{
  "depths": [3, 6, 6],
  "optimizer": "muon",
  "adamw_weight_decay_other_params": 0.05
}
Rows from block 11, named by matrix and row number. Rows with one number belong to one channel. Each number is 50 + 10 x the weight over its row's rms, rounded and kept within 0 to 99. All counts start at 0. After the name is the row's rms in percent of the matrix's.
# convs0: first 3x3 conv (model.blocks.11.convs.0.weight, 144x144x3x3), inputs 20-29, a 3x3 kernel for each
# convs1: second 3x3 conv (model.blocks.11.convs.1.weight, 144x144x3x3, transposed), outputs 20-29, a 3x3 kernel for each
convs0.5 100:53 49 53 62 60 50 60 50 43 49 33 36 43 34 37 47 50 56 41 50 55 47 52 54 48 49 62 69 66 58 62 56 52 56 45 45 50 64 45 53 74 58 40 61 56 63 48 67 51 48 56 56 52 55 48 55 54 42 51 53 47 56 56 63 68 46 63 46 38 62 52 44 48 58 60 60 62 61 61 63 56 64 64 51 65 57 37 58 51 36
convs0.6 101:56 47 51 49 40 56 54 49 54 48 46 47 37 45 52 39 41 52 54 47 65 53 47 70 59 55 50 51 44 60 53 48 55 56 50 49 52 54 62 50 60 67 49 47 64 52 42 50 43 42 41 35 39 37 54 65 53 60 52 54 60 67 59 54 51 48 61 56 55 59 50 36 40 46 51 39 44 45 34 33 42 44 48 48 58 52 30 54 47 32
convs0.7 103:34 27 33 48 47 38 48 46 38 52 57 64 47 40 47 51 38 53 33 29 25 43 45 38 51 67 54 49 44 49 33 29 45 32 37 55 39 57 45 66 75 63 73 76 68 32 43 54 65 61 63 65 60 57 58 52 60 57 44 48 52 41 52 45 47 46 42 55 57 52 56 61 48 47 46 42 45 42 47 52 51 55 52 54 39 50 64 45 50 54
convs0.8 100:33 38 38 27 35 43 42 42 49 45 56 40 37 53 55 47 55 51 47 50 53 47 52 49 28 31 43 48 48 24 61 58 31 47 52 33 57 47 33 73 52 32 70 54 34 54 56 59 49 50 42 45 38 32 44 32 29 47 46 40 53 48 49 34 34 42 43 40 44 58 50 43 39 40 42 36 40 33 45 50 46 48 57 56 48 54 44 43 40 31
convs0.9 095:66 57 45 63 61 39 49 51 52 49 44 50 39 42 45 43 43 59 67 52 49 64 44 44 64 52 47 33 31 40 32 33 40 40 42 48 40 39 45 47 54 49 44 57 49 45 45 45 49 59 60 51 58 57 59 62 67 58 72 68 58 66 69 46 63 52 52 61 44 49 47 36 45 44 51 49 49 58 40 43 49 65 48 46 57 51 59 62 67 65
convs0.10 099:36 45 51 42 51 54 57 61 65 59 60 61 58 61 59 78 69 68 30 29 42 45 53 51 50 45 45 53 47 45 59 47 44 45 38 40 48 53 41 38 47 42 37 34 37 39 52 57 28 42 47 30 46 48 44 42 56 52 40 52 58 51 51 61 67 45 56 66 56 42 49 56 47 55 47 35 47 44 26 35 34 42 38 46 37 39 43 39 42 49
convs0.11 095:48 42 44 47 46 45 37 38 42 35 32 51 43 44 50 40 42 51 47 42 58 65 53 58 77 57 54 47 59 64 59 58 67 54 48 59 41 53 42 44 49 56 54 59 64 57 55 40 53 63 54 65 66 60 34 39 43 33 40 39 41 47 35 45 35 49 57 31 45 50 40 43 40 38 38 47 41 44 57 42 39 54 51 62 57 51 63 66 54 70
convs0.12 101:49 52 50 46 51 44 44 47 43 47 47 43 58 58 54 45 48 47 54 58 40 52 46 30 56 55 43 45 49 57 52 52 57 51 46 51 54 41 22 49 40 28 50 48 38 50 63 53 45 49 34 37 36 22 45 55 58 47 53 52 56 49 52 63 66 58 55 69 76 38 52 69 47 48 51 43 40 48 46 37 44 56 49 47 57 49 41 53 57 37
convs0.13 099:53 50 52 58 43 39 55 47 40 41 35 45 46 32 37 43 48 35 42 48 59 49 55 72 50 53 62 58 45 53 59 52 56 58 51 55 61 49 37 59 39 35 56 48 38 49 49 40 49 51 52 68 55 50 36 49 52 40 49 57 51 50 59 52 45 48 50 39 44 54 59 51 47 36 34 48 41 35 44 35 35 79 71 59 60 53 49 42 30 45
convs0.14 102:63 39 52 73 56 69 56 48 61 52 47 58 51 51 65 48 47 63 42 49 48 50 52 51 57 46 60 43 49 50 50 44 35 48 51 39 52 40 30 50 34 32 40 45 35 49 48 51 40 44 48 34 47 56 52 42 33 56 46 35 49 62 54 47 43 56 57 40 46 59 51 49 54 42 47 44 36 34 39 34 31 38 49 61 42 42 38 39 42 39
convs0.15 101:57 47 39 51 45 33 46 54 40 65 59 60 67 55 52 48 52 49 57 48 57 54 44 46 52 54 51 50 54 64 50 39 58 54 39 65 47 42 52 54 51 42 53 49 45 49 55 46 51 57 52 53 59 54 28 33 33 39 41 34 53 48 32 51 59 50 62 57 40 54 50 39 57 64 59 63 62 55 50 53 58 56 62 62 48 57 63 41 40 51
convs0.16 099:51 58 53 45 48 39 53 48 44 48 58 67 59 69 74 48 49 59 34 46 62 46 64 62 35 51 56 43 42 53 38 43 50 39 45 45 41 62 49 50 63 43 45 38 33 23 32 55 16 40 59 32 40 49 51 50 53 46 53 59 43 42 49 59 63 56 51 52 50 49 48 44 39 43 49 39 36 44 43 37 45 46 46 41 54 42 45 52 41 41
convs0.17 099:54 50 33 63 47 33 44 47 28 58 36 35 61 37 47 45 33 49 77 58 57 55 52 44 61 53 44 61 46 73 59 38 49 64 46 49 44 58 56 41 67 48 39 58 49 50 58 52 59 58 53 51 55 69 37 60 43 27 49 67 46 67 86 37 42 47 28 45 55 44 55 52 51 46 49 46 39 55 48 48 56 65 40 46 59 39 43 50 38 53
convs0.18 101:45 49 46 57 59 53 59 61 46 46 43 42 38 38 46 30 30 53 48 41 45 48 54 48 51 55 47 51 48 40 48 47 42 42 52 39 50 46 59 60 44 61 62 43 54 44 43 41 40 47 38 34 36 43 49 46 50 48 48 55 45 51 55 51 50 52 68 77 52 65 72 49 62 63 61 52 55 53 36 42 42 45 47 40 51 44 44 40 30 37
convs0.19 102:62 52 38 51 60 47 59 72 57 34 35 27 37 33 33 49 56 48 38 75 71 45 61 61 62 53 47 49 48 31 35 47 42 49 56 58 51 58 49 36 55 47 28 55 54 64 59 50 51 55 47 42 50 36 42 51 55 57 59 56 69 54 57 47 38 36 63 42 33 50 42 41 69 71 65 57 67 57 39 45 47 45 50 65 45 57 64 50 52 61
convs0.20 100:53 45 41 59 56 45 63 50 54 64 55 54 59 50 47 56 42 42 59 50 47 56 44 45 44 46 62 31 49 50 51 53 47 45 38 32 47 55 50 45 71 70 40 52 57 70 67 48 56 47 33 47 38 38 69 64 69 52 50 60 54 51 57 44 62 71 39 42 55 37 38 45 57 53 55 57 55 59 60 54 48 36 35 44 43 40 45 54 61 56
convs0.21 102:51 54 47 49 44 33 44 44 42 47 39 31 52 30 35 50 46 60 58 68 64 50 60 67 42 44 64 50 61 57 53 45 43 49 44 50 50 62 47 53 49 25 56 45 25 51 57 59 60 50 46 56 46 48 45 57 52 47 52 38 56 62 50 50 45 36 58 56 45 65 55 53 58 46 34 61 46 24 56 47 31 62 57 47 60 53 40 49 51 43
convs0.22 102:35 28 31 56 40 41 50 50 44 38 38 54 59 39 46 91 72 58 36 37 48 40 63 69 48 66 57 59 50 48 49 46 39 44 42 35 54 44 45 45 49 58 37 39 47 62 63 58 58 49 54 46 44 55 58 56 51 59 58 50 58 50 44 44 38 40 44 43 49 55 47 42 49 57 47 44 55 51 53 54 49 48 43 47 52 55 49 38 42 43
convs0.23 095:36 47 56 55 66 69 57 67 69 29 35 50 46 44 55 42 52 51 41 57 68 42 50 51 32 37 46 37 56 60 41 50 64 50 52 64 56 40 40 68 55 50 56 46 47 44 52 53 41 50 55 43 45 46 44 44 42 42 53 45 45 55 42 32 46 54 41 55 53 58 46 42 49 36 38 58 47 41 62 64 56 49 57 44 53 58 42 40 34 31
convs0.24 103:53 54 37 44 61 43 45 56 51 57 43 41 52 43 41 54 46 57 65 55 57 58 40 59 55 33 43 57 48 49 55 53 50 44 55 61 54 44 47 54 43 52 42 46 46 44 33 50 52 51 57 57 61 54 63 65 58 54 54 55 55 41 44 66 69 52 47 55 46 34 52 41 58 60 59 58 65 61 60 69 64 51 64 70 50 61 52 43 55 36
convs0.25 098:50 53 52 59 48 46 62 65 60 35 41 44 39 39 43 37 35 22 40 42 45 44 47 49 43 55 54 51 51 48 44 41 49 52 44 55 46 50 58 43 45 46 48 49 41 48 49 42 45 48 44 41 56 51 56 61 47 72 62 57 85 64 53 53 42 37 49 54 46 45 44 41 60 60 58 59 56 50 53 50 51 52 55 53 45 38 36 39 43 49
convs0.26 100:58 61 62 62 55 62 63 43 45 52 43 51 46 34 36 52 63 61 52 50 65 39 31 40 59 41 36 53 50 57 52 42 52 49 41 52 52 40 55 52 42 64 42 28 39 48 43 57 44 38 49 46 42 61 44 48 47 55 50 48 51 45 50 51 47 36 63 47 37 69 59 44 59 47 40 52 41 42 55 56 53 58 48 49 57 52 56 36 40 57
convs0.27 100:44 42 43 46 58 58 39 47 53 59 67 54 57 58 43 55 61 62 38 39 43 33 36 37 44 43 48 44 62 63 39 48 61 37 42 50 52 46 47 57 59 53 48 60 56 56 50 48 57 67 56 45 54 44 48 37 37 43 41 39 32 44 45 42 51 51 50 48 51 41 43 44 41 47 49 43 35 37 48 41 37 39 40 42 44 41 43 50 48 48
convs0.28 095:57 39 38 59 48 32 49 51 49 46 35 29 53 51 50 46 52 60 52 44 47 50 58 46 45 50 45 67 72 61 66 64 50 80 76 56 43 38 43 49 43 43 54 51 44 51 41 42 59 35 36 60 39 47 46 57 55 56 65 67 64 60 50 56 56 40 60 57 45 51 44 60 40 44 50 37 37 44 35 36 43 43 53 42 29 46 45 37 52 52
convs0.29 102:51 48 65 50 51 57 49 49 50 45 49 59 36 52 58 43 50 54 65 63 44 55 62 48 43 43 49 31 47 53 36 48 58 45 44 54 62 41 38 58 40 31 60 48 42 64 55 64 52 59 62 43 58 54 53 62 47 48 65 61 41 53 54 85 52 36 73 49 35 61 51 32 56 48 40 51 38 41 45 50 55 36 42 38 56 50 41 64 52 41
convs0.30 100:50 56 55 53 60 51 54 59 44 46 60 56 50 59 53 55 48 46 21 45 46 47 50 41 47 53 43 47 40 40 50 52 53 61 67 65 56 53 45 48 46 42 41 49 50 45 44 45 50 42 47 37 33 46 44 42 47 59 44 39 70 60 41 28 29 35 28 32 31 50 48 46 40 51 45 47 56 44 29 38 35 74 64 46 50 50 39 42 38 29
convs0.31 099:48 41 36 53 51 44 58 54 44 68 51 34 49 49 33 36 47 48 40 47 59 43 60 60 43 56 55 50 42 43 44 44 49 43 45 51 51 56 51 51 41 52 66 58 51 41 42 43 45 42 44 44 37 47 58 52 42 63 61 32 54 49 26 49 55 62 32 46 54 45 61 57 53 47 47 59 43 47 72 61 63 24 45 34 30 48 45 29 40 42
convs0.32 099:51 52 44 44 51 44 38 37 26 68 49 45 49 48 69 39 50 65 44 35 36 27 41 41 28 37 37 53 51 37 53 49 44 42 49 52 41 39 50 56 43 54 63 55 65 49 40 51 40 43 42 49 40 38 46 51 56 49 54 68 54 54 70 52 55 58 43 57 58 59 47 42 38 48 60 62 60 68 59 60 63 54 56 47 63 49 35 53 43 39
convs0.33 099:71 60 43 66 62 42 43 40 35 64 57 25 64 60 36 63 68 41 44 58 49 33 46 51 45 39 46 57 59 49 48 52 54 44 36 42 27 40 48 39 52 49 45 57 44 60 51 32 64 52 46 57 59 54 48 43 45 42 57 54 35 59 64 61 56 54 59 58 61 51 53 64 39 41 54 34 33 53 25 31 44 43 54 62 42 51 47 33 35 27
convs0.34 102:50 58 61 45 65 67 48 58 55 51 52 65 54 57 60 53 52 61 39 49 57 46 39 55 47 43 52 57 48 49 39 38 41 38 44 33 53 56 50 49 62 68 46 66 57 42 44 55 38 37 44 36 45 48 41 52 50 43 50 55 42 51 53 46 45 43 50 58 63 61 76 66 62 54 49 54 46 48 54 53 55 65 41 43 66 44 44 55 40 37
convs0.35 097:45 56 53 44 50 48 42 55 57 57 46 56 69 47 39 43 34 40 61 53 56 51 49 56 48 48 44 53 57 55 49 53 56 54 58 55 43 48 47 48 48 40 43 43 42 44 44 55 49 42 60 39 42 59 50 56 62 43 56 61 54 61 54 39 42 51 38 50 39 49 50 35 39 37 36 40 30 25 52 40 36 70 62 53 65 61 51 57 53 49
convs0.36 104:41 44 57 45 56 58 47 53 49 37 46 63 50 48 57 53 45 34 50 41 45 72 45 41 54 44 55 50 50 48 53 37 33 56 43 44 58 57 61 40 45 40 45 56 51 61 40 43 54 36 50 51 40 38 47 58 48 61 69 62 61 59 66 57 41 41 57 56 63 52 48 61 62 67 62 51 58 50 49 56 49 74 55 33 60 47 26 49 47 30
convs0.37 103:51 50 54 46 51 59 41 47 52 42 61 63 49 55 34 53 31 25 44 48 58 66 68 66 58 59 55 40 51 58 34 45 59 40 38 57 52 40 28 36 23 39 47 34 46 42 39 38 39 45 40 44 40 47 45 50 45 53 56 44 51 63 49 57 49 44 60 55 54 57 48 57 48 50 49 50 41 43 46 38 42 49 54 52 56 48 47 58 52 57
convs0.38 100:58 59 56 57 61 62 62 66 79 54 50 42 49 61 52 40 46 43 67 54 38 71 58 45 54 42 30 44 40 47 50 48 57 56 51 56 41 30 47 41 40 57 45 46 47 56 35 38 46 30 37 56 54 71 56 49 58 46 51 53 37 53 57 43 53 66 53 70 56 49 49 57 49 56 57 41 51 57 41 55 57 56 53 47 56 49 46 61 53 42
convs0.39 102:54 47 36 55 48 45 37 41 40 44 33 36 56 51 31 49 52 46 45 41 49 46 46 39 49 47 38 43 58 52 49 58 54 43 46 41 48 52 54 58 61 54 47 54 53 61 45 35 63 45 41 49 49 54 52 50 51 40 48 51 48 43 33 58 63 68 57 64 71 49 49 51 58 56 50 57 44 51 57 45 48 43 48 58 38 51 60 43 62 57
convs0.40 097:41 49 42 40 64 55 34 55 56 44 49 64 42 60 59 50 69 78 41 38 53 48 42 63 53 43 57 52 55 46 47 46 45 47 47 43 51 50 68 52 49 63 40 53 65 56 61 40 52 53 47 35 40 49 53 50 43 33 47 40 35 52 41 38 44 51 37 48 44 51 53 41 28 29 34 36 36 34 39 37 38 63 58 58 54 50 52 52 47 50
convs0.41 096:41 44 50 45 33 42 33 30 35 50 40 43 38 31 36 43 46 34 49 47 40 41 51 43 41 48 50 44 34 37 46 40 43 39 45 47 67 60 56 57 60 44 59 60 52 52 58 57 56 71 49 53 48 44 42 48 65 31 38 53 43 49 62 65 52 47 51 64 51 47 53 56 58 64 47 61 64 48 58 59 46 57 60 67 47 42 53 41 40 51
convs0.42 100:47 44 44 45 45 38 44 37 40 61 42 58 47 42 53 39 43 52 63 69 60 64 78 67 60 68 62 54 54 62 43 42 53 46 47 47 50 50 55 54 47 50 55 50 55 56 58 53 48 57 61 39 44 53 44 43 43 49 60 51 39 56 54 53 49 59 62 61 69 59 53 54 47 65 64 39 58 66 37 55 68 67 53 49 62 55 46 48 33 31
convs1.5 104:69 60 72 65 58 65 58 48 55 55 52 59 49 47 62 48 55 73 62 62 63 60 48 47 60 50 49 49 47 54 43 47 49 26 43 58 57 62 65 59 63 58 54 48 44 55 51 45 58 48 45 51 37 43 43 50 57 54 52 60 66 60 59 57 59 66 51 55 57 58 57 53 34 41 44 44 41 39 40 38 38 64 57 50 62 61 53 55 59 52
convs1.6 094:41 29 37 46 28 39 42 33 41 38 34 43 34 41 48 37 48 46 69 59 49 64 50 46 59 47 45 42 40 49 33 39 40 42 35 40 35 52 68 33 58 67 33 51 57 49 29 38 38 27 37 47 31 35 51 50 47 46 45 49 47 43 41 46 45 48 39 43 53 41 50 56 54 52 56 46 42 46 45 34 45 58 52 47 63 52 53 53 48 55
convs1.7 106:56 56 48 60 52 39 42 43 39 59 48 49 43 45 47 41 48 54 67 60 61 54 50 52 52 55 61 66 61 43 60 43 33 53 44 35 55 41 31 62 57 52 57 74 73 48 63 56 37 53 34 38 46 38 39 53 49 41 53 48 52 56 56 56 54 50 54 47 54 63 65 87 57 57 48 43 47 46 36 36 45 55 70 69 61 69 77 62 71 78
convs1.8 101:52 57 57 50 47 53 44 41 47 44 54 46 51 64 54 55 60 44 51 52 60 47 47 60 54 45 55 37 43 49 47 57 51 53 62 57 63 72 61 54 60 53 40 44 55 54 56 49 65 68 53 63 64 56 56 65 60 58 62 59 64 66 64 33 57 68 32 61 63 31 54 50 49 60 61 56 71 71 58 63 68 69 61 60 64 52 55 68 57 57
convs1.9 102:47 41 33 49 50 43 44 49 43 34 29 45 36 30 47 46 49 56 50 50 40 51 56 41 48 48 37 47 51 43 50 66 63 49 67 56 47 47 36 58 50 37 58 45 33 57 51 57 58 42 49 56 49 56 50 54 55 48 57 63 52 66 71 55 56 65 49 46 59 40 34 52 49 49 52 47 45 45 47 42 41 78 77 81 67 67 71 73 68 70
convs1.10 099:42 51 54 55 59 56 59 56 44 60 65 61 54 60 58 40 46 56 42 52 56 42 42 45 43 45 45 56 40 23 58 38 19 66 51 30 46 55 65 32 43 51 30 32 36 38 37 41 45 47 48 52 54 60 60 47 56 60 41 47 79 60 61 57 61 56 47 47 49 47 51 49 31 40 43 37 42 44 39 43 39 56 56 52 51 54 52 46 48 46
convs1.11 101:62 53 39 54 47 42 52 50 44 56 41 52 47 39 49 47 41 48 48 37 36 47 46 47 56 47 56 50 43 45 48 48 43 52 54 50 50 51 47 48 51 44 27 46 45 53 41 37 59 45 41 50 40 30 48 46 40 48 46 34 41 42 33 56 51 47 53 48 52 44 42 50 40 49 59 33 52 64 30 45 51 61 53 62 57 37 48 67 41 53
convs1.12 104:45 50 58 32 29 49 34 34 46 47 43 22 49 42 20 41 36 31 56 61 68 45 48 54 46 44 47 75 50 52 70 40 44 57 36 38 35 43 52 51 51 43 57 50 39 53 61 52 59 73 63 71 78 73 36 35 49 48 49 59 53 61 68 44 52 54 34 44 36 40 59 46 51 45 43 54 51 50 53 49 51 42 47 50 47 52 50 49 48 49
convs1.13 107:61 53 48 48 44 40 52 52 54 50 43 39 46 49 51 49 60 66 30 42 50 36 45 49 52 49 52 44 36 32 65 55 39 78 65 51 60 69 61 55 59 58 42 46 46 49 55 52 48 58 63 52 59 66 36 44 35 41 44 45 44 45 49 45 53 49 33 33 37 35 29 31 50 53 58 57 50 47 52 42 40 47 46 55 45 45 54 41 39 51
convs1.14 100:66 57 53 51 54 50 43 52 47 41 44 64 48 44 63 40 46 67 34 32 41 45 42 50 44 41 44 39 49 51 41 59 60 28 46 53 38 45 36 36 48 43 40 44 45 42 47 41 45 44 38 39 37 46 32 31 33 54 38 43 56 42 43 42 47 69 47 48 61 44 40 42 58 48 52 56 47 49 43 41 45 33 44 39 32 52 41 33 40 28
convs1.15 095:61 48 43 66 52 48 63 53 48 47 46 51 42 59 48 41 51 40 58 52 52 51 54 57 39 46 49 58 41 26 50 36 31 45 46 43 55 50 64 53 50 56 45 55 48 43 53 44 35 54 60 39 45 52 35 34 46 42 46 45 59 58 45 33 27 41 37 40 48 34 41 47 53 45 41 56 43 31 44 46 41 75 62 53 72 57 56 59 43 47
convs1.16 098:65 57 46 58 47 40 48 40 37 54 34 42 44 40 51 42 46 74 47 54 56 49 61 59 52 64 68 34 38 51 33 42 53 34 35 34 52 51 40 54 49 41 46 35 26 51 46 47 54 52 42 49 48 39 44 45 36 47 46 47 48 43 45 46 52 64 40 47 65 51 47 48 56 55 58 48 50 51 47 42 41 43 41 47 51 47 43 43 44 43
convs1.17 095:51 47 45 59 75 64 56 78 72 53 49 32 50 44 46 53 41 59 38 47 54 43 47 55 52 53 56 63 64 55 70 70 67 58 63 68 63 62 66 48 38 45 55 45 61 39 44 60 32 31 39 41 34 47 55 55 59 50 53 69 47 63 77 52 40 51 50 42 46 44 40 49 45 48 39 54 54 41 58 57 49 67 53 57 64 48 45 63 55 51
convs1.18 104:51 61 57 47 53 48 49 45 38 42 47 51 38 47 54 54 47 44 43 30 37 41 32 34 52 51 47 47 50 38 49 51 42 48 49 45 60 55 71 61 61 76 60 65 72 54 44 33 53 49 42 45 47 48 57 59 60 69 69 68 77 77 76 67 71 57 55 60 54 45 55 53 40 34 38 35 31 36 36 28 22 63 62 60 58 57 54 58 52 48
convs1.19 097:51 57 57 60 61 58 58 70 64 57 57 54 51 49 51 39 38 35 49 62 65 59 61 62 52 44 50 52 45 31 44 35 36 32 34 40 42 53 52 38 45 51 39 57 67 54 59 66 57 49 56 55 48 54 50 59 53 55 61 55 45 56 51 40 33 27 46 42 39 57 45 36 57 56 50 49 55 43 57 63 52 64 59 53 66 66 59 68 61 58
convs1.20 100:38 56 53 41 47 37 31 19 09 53 60 43 45 52 33 43 49 41 62 59 55 62 46 49 57 39 39 58 42 50 58 54 58 57 52 48 44 54 62 46 49 56 33 43 49 42 50 61 50 61 69 52 57 67 50 42 51 48 42 57 48 41 62 52 51 50 40 54 61 35 49 64 41 48 57 40 52 64 40 50 51 51 50 43 51 47 47 51 46 55
convs1.21 104:54 43 48 37 35 45 38 44 45 44 52 62 41 52 48 39 41 33 35 41 54 34 40 49 34 48 54 33 26 51 30 32 47 40 44 45 38 31 24 36 41 39 39 42 34 43 37 52 40 31 51 47 41 56 58 60 65 50 53 65 40 35 54 57 47 55 52 45 59 34 38 57 50 57 57 60 54 57 67 55 53 47 41 42 52 43 45 46 39 43
convs1.22 101:36 43 47 43 44 44 52 39 42 59 65 80 67 56 48 71 56 44 63 57 64 60 54 58 61 55 53 43 53 63 49 57 67 39 46 56 49 43 47 55 46 51 53 46 51 35 32 11 29 31 24 35 36 26 34 54 50 43 48 48 49 46 40 44 43 52 44 42 49 51 50 43 56 36 31 42 31 32 44 40 38 44 56 46 41 58 52 35 45 43
convs1.23 102:52 52 57 45 44 47 47 41 39 59 57 42 48 56 51 49 52 48 81 64 58 79 59 52 82 62 53 50 46 40 47 63 60 39 52 54 66 62 57 56 50 49 40 39 43 56 60 60 59 53 55 44 39 45 41 40 36 55 45 39 53 46 40 36 33 47 51 45 46 53 38 35 53 48 51 55 48 48 62 55 48 69 67 65 68 64 61 58 54 55
convs1.24 107:57 51 44 53 46 38 42 38 44 49 60 61 45 49 68 36 39 70 61 63 56 65 59 55 68 60 58 66 39 30 75 56 53 69 56 58 49 36 28 40 44 43 26 51 51 54 50 31 50 42 34 53 50 40 44 48 50 53 60 56 53 55 56 43 47 52 50 52 59 60 54 62 58 46 39 68 50 40 58 47 39 63 51 54 54 48 54 44 48 48
convs1.25 109:51 49 41 42 46 53 38 49 57 48 52 45 49 47 41 55 52 51 40 50 59 41 51 60 44 56 60 38 41 53 41 48 58 38 48 49 48 45 46 63 62 50 61 54 38 22 30 39 30 25 39 44 36 43 45 43 46 46 52 60 41 54 61 48 47 61 54 58 70 66 68 81 60 58 57 61 57 54 61 59 59 36 39 43 31 37 46 37 45 62
convs1.26 100:54 53 55 63 63 60 54 49 47 46 58 56 44 54 54 50 69 62 53 63 57 54 64 61 59 62 56 38 42 44 40 53 51 44 41 43 52 57 50 57 60 51 56 58 48 36 44 51 39 47 60 33 42 60 36 34 37 38 38 41 22 26 35 48 43 43 54 51 45 51 51 45 35 42 36 34 36 30 40 36 35 56 60 59 54 57 60 63 64 71
convs1.27 109:63 54 53 51 47 41 40 39 41 44 53 49 20 31 44 25 41 61 57 43 40 52 48 43 56 49 48 52 51 44 34 45 41 40 48 44 58 53 47 42 43 41 36 36 40 74 66 47 66 68 63 55 67 56 56 60 61 53 56 63 58 55 62 57 53 55 62 62 47 57 64 53 43 41 45 45 43 43 37 39 37 51 47 48 49 53 58 53 58 68
convs1.28 092:67 60 70 70 63 66 68 64 60 46 50 47 56 52 49 59 54 59 63 63 51 69 67 54 73 63 52 51 43 52 57 53 54 62 64 62 53 45 40 51 47 39 44 41 43 44 42 49 33 36 45 40 41 45 55 55 46 61 54 42 58 51 40 34 33 37 41 43 48 58 60 57 38 47 52 43 51 62 45 47 66 46 47 59 49 48 58 52 44 52
convs1.29 100:52 47 52 59 59 56 70 65 60 36 45 31 47 55 22 55 57 19 50 50 53 53 59 58 53 61 55 43 46 50 39 48 50 33 35 43 53 53 64 50 58 59 38 54 66 63 59 46 52 52 38 41 44 32 52 54 51 48 47 47 48 49 47 63 57 50 58 55 45 49 46 40 40 44 52 50 49 56 49 48 57 35 30 30 41 33 36 34 33 42
convs1.30 101:54 53 46 41 43 33 46 46 43 60 42 50 50 55 58 61 63 58 60 55 47 55 50 49 48 51 59 58 66 61 44 60 60 50 57 59 33 33 27 41 50 53 57 66 65 50 51 33 42 42 37 51 60 60 46 45 39 42 42 33 42 39 27 49 49 51 51 52 54 42 46 41 84 63 55 78 66 64 72 72 77 41 53 60 44 50 58 43 44 53
convs1.31 093:41 41 41 53 43 40 56 50 38 48 39 45 38 44 54 42 49 61 61 67 65 49 53 53 45 54 55 73 69 53 65 60 46 43 50 55 58 69 71 57 63 58 52 56 47 38 38 47 38 40 49 52 52 58 48 68 52 61 68 51 63 67 57 43 41 51 39 39 48 37 37 42 46 54 55 48 51 54 51 49 52 51 57 53 55 67 60 53 67 63
convs1.32 091:42 46 57 53 64 73 67 72 74 53 48 46 56 56 46 43 56 58 37 41 50 38 44 50 42 52 52 48 55 58 52 51 57 58 59 53 52 59 53 51 55 56 43 37 38 51 46 37 54 56 51 66 67 55 27 33 36 34 40 49 37 45 49 35 52 46 41 56 54 41 59 55 40 50 55 46 54 51 45 60 55 51 53 46 56 55 50 50 43 38
convs1.33 096:39 47 49 28 38 44 34 45 43 54 69 85 42 50 73 43 47 64 65 70 68 62 60 59 58 54 52 50 55 55 51 55 57 41 53 60 38 48 50 38 49 49 33 40 47 46 54 49 45 45 43 41 34 39 43 52 61 48 48 51 56 46 50 41 53 54 41 45 46 49 50 43 51 53 45 55 60 50 53 64 53 55 44 49 40 39 46 39 45 55
convs1.34 096:50 58 54 47 52 52 50 51 52 66 63 62 49 38 39 40 29 33 40 53 58 36 52 53 33 44 49 67 66 57 79 81 74 66 68 61 54 57 61 45 56 67 47 52 59 36 34 50 42 42 52 44 51 58 29 32 50 38 44 62 44 60 71 28 38 47 42 39 52 54 38 49 43 54 51 44 52 55 40 41 40 53 45 51 45 45 53 57 63 55
convs1.35 098:49 52 52 40 50 52 44 41 32 54 58 61 54 58 58 51 42 48 45 42 40 51 52 47 49 51 57 62 61 59 47 56 55 43 50 58 45 47 47 42 45 52 37 42 44 54 53 42 54 65 51 40 53 62 46 51 42 49 51 50 56 61 58 42 43 32 44 45 37 53 59 42 46 47 48 41 37 44 40 38 38 55 45 41 50 49 46 40 38 41
convs1.36 103:36 38 33 51 46 42 57 52 38 54 52 45 54 54 43 53 46 34 48 57 53 40 50 45 36 44 36 41 37 77 37 35 69 39 49 68 45 40 43 41 33 35 38 28 22 55 57 57 41 39 36 42 41 45 63 66 62 68 61 57 63 51 52 55 51 31 69 70 49 72 76 57 56 46 54 56 44 36 60 49 30 53 43 59 48 46 60 50 49 59
convs1.37 100:42 51 48 37 42 43 37 42 51 52 60 56 60 53 53 50 35 43 56 59 58 49 52 46 45 57 52 36 45 55 42 39 42 38 34 27 59 62 54 72 72 65 63 71 59 49 44 56 55 60 59 58 68 67 60 65 73 53 52 68 56 66 67 57 54 51 50 50 52 49 56 67 56 61 63 50 54 55 47 50 49 46 35 43 69 58 51 64 63 51
convs1.38 103:56 42 26 64 45 24 61 43 26 57 49 56 31 27 44 34 37 53 48 41 39 49 37 37 52 43 36 65 47 47 61 44 41 58 48 49 69 70 62 50 55 55 22 29 36 46 53 58 37 36 50 35 29 43 56 53 61 56 53 58 56 59 56 48 56 78 46 35 68 63 53 69 51 58 56 58 54 54 55 49 46 52 43 41 49 38 40 49 45 41
convs1.39 100:23 36 43 27 43 47 32 45 42 39 58 58 39 72 66 41 54 56 38 47 57 38 43 45 36 35 38 42 55 56 37 43 50 38 30 38 53 45 27 48 46 41 51 57 64 37 44 50 31 41 57 36 42 58 36 42 44 39 50 53 45 57 61 47 48 45 56 58 55 43 53 58 58 55 52 55 46 55 53 53 65 59 66 52 61 71 64 63 70 67
convs1.40 094:49 55 57 39 44 51 33 36 43 74 51 43 74 50 37 63 50 40 29 28 35 35 39 38 34 46 43 45 49 46 48 51 49 45 51 42 63 60 52 60 59 61 54 58 61 51 51 39 64 68 54 71 74 68 62 48 36 52 39 37 37 30 33 58 54 50 57 55 60 48 49 60 44 49 51 42 50 49 42 46 46 47 48 59 50 57 48 35 44 40
convs1.41 093:40 32 34 35 35 28 37 26 26 37 49 52 41 53 63 58 57 62 49 58 64 51 56 59 49 56 66 42 37 38 45 47 47 51 56 54 47 44 45 40 43 54 39 54 62 50 41 27 58 40 34 60 40 28 40 34 42 44 31 42 47 34 39 46 45 52 43 41 57 49 51 62 33 39 42 49 53 57 58 60 64 39 54 57 41 48 51 34 41 42
convs1.42 102:57 43 49 62 50 58 59 50 51 69 48 47 60 42 46 43 47 56 34 53 56 40 44 58 34 43 52 57 50 48 63 61 56 58 63 62 46 59 55 39 48 50 44 43 44 48 56 56 45 54 47 42 42 39 33 43 41 36 36 41 44 44 41 45 47 52 56 48 57 57 52 57 61 55 52 56 49 49 57 54 48 64 52 59 61 46 50 60 47 53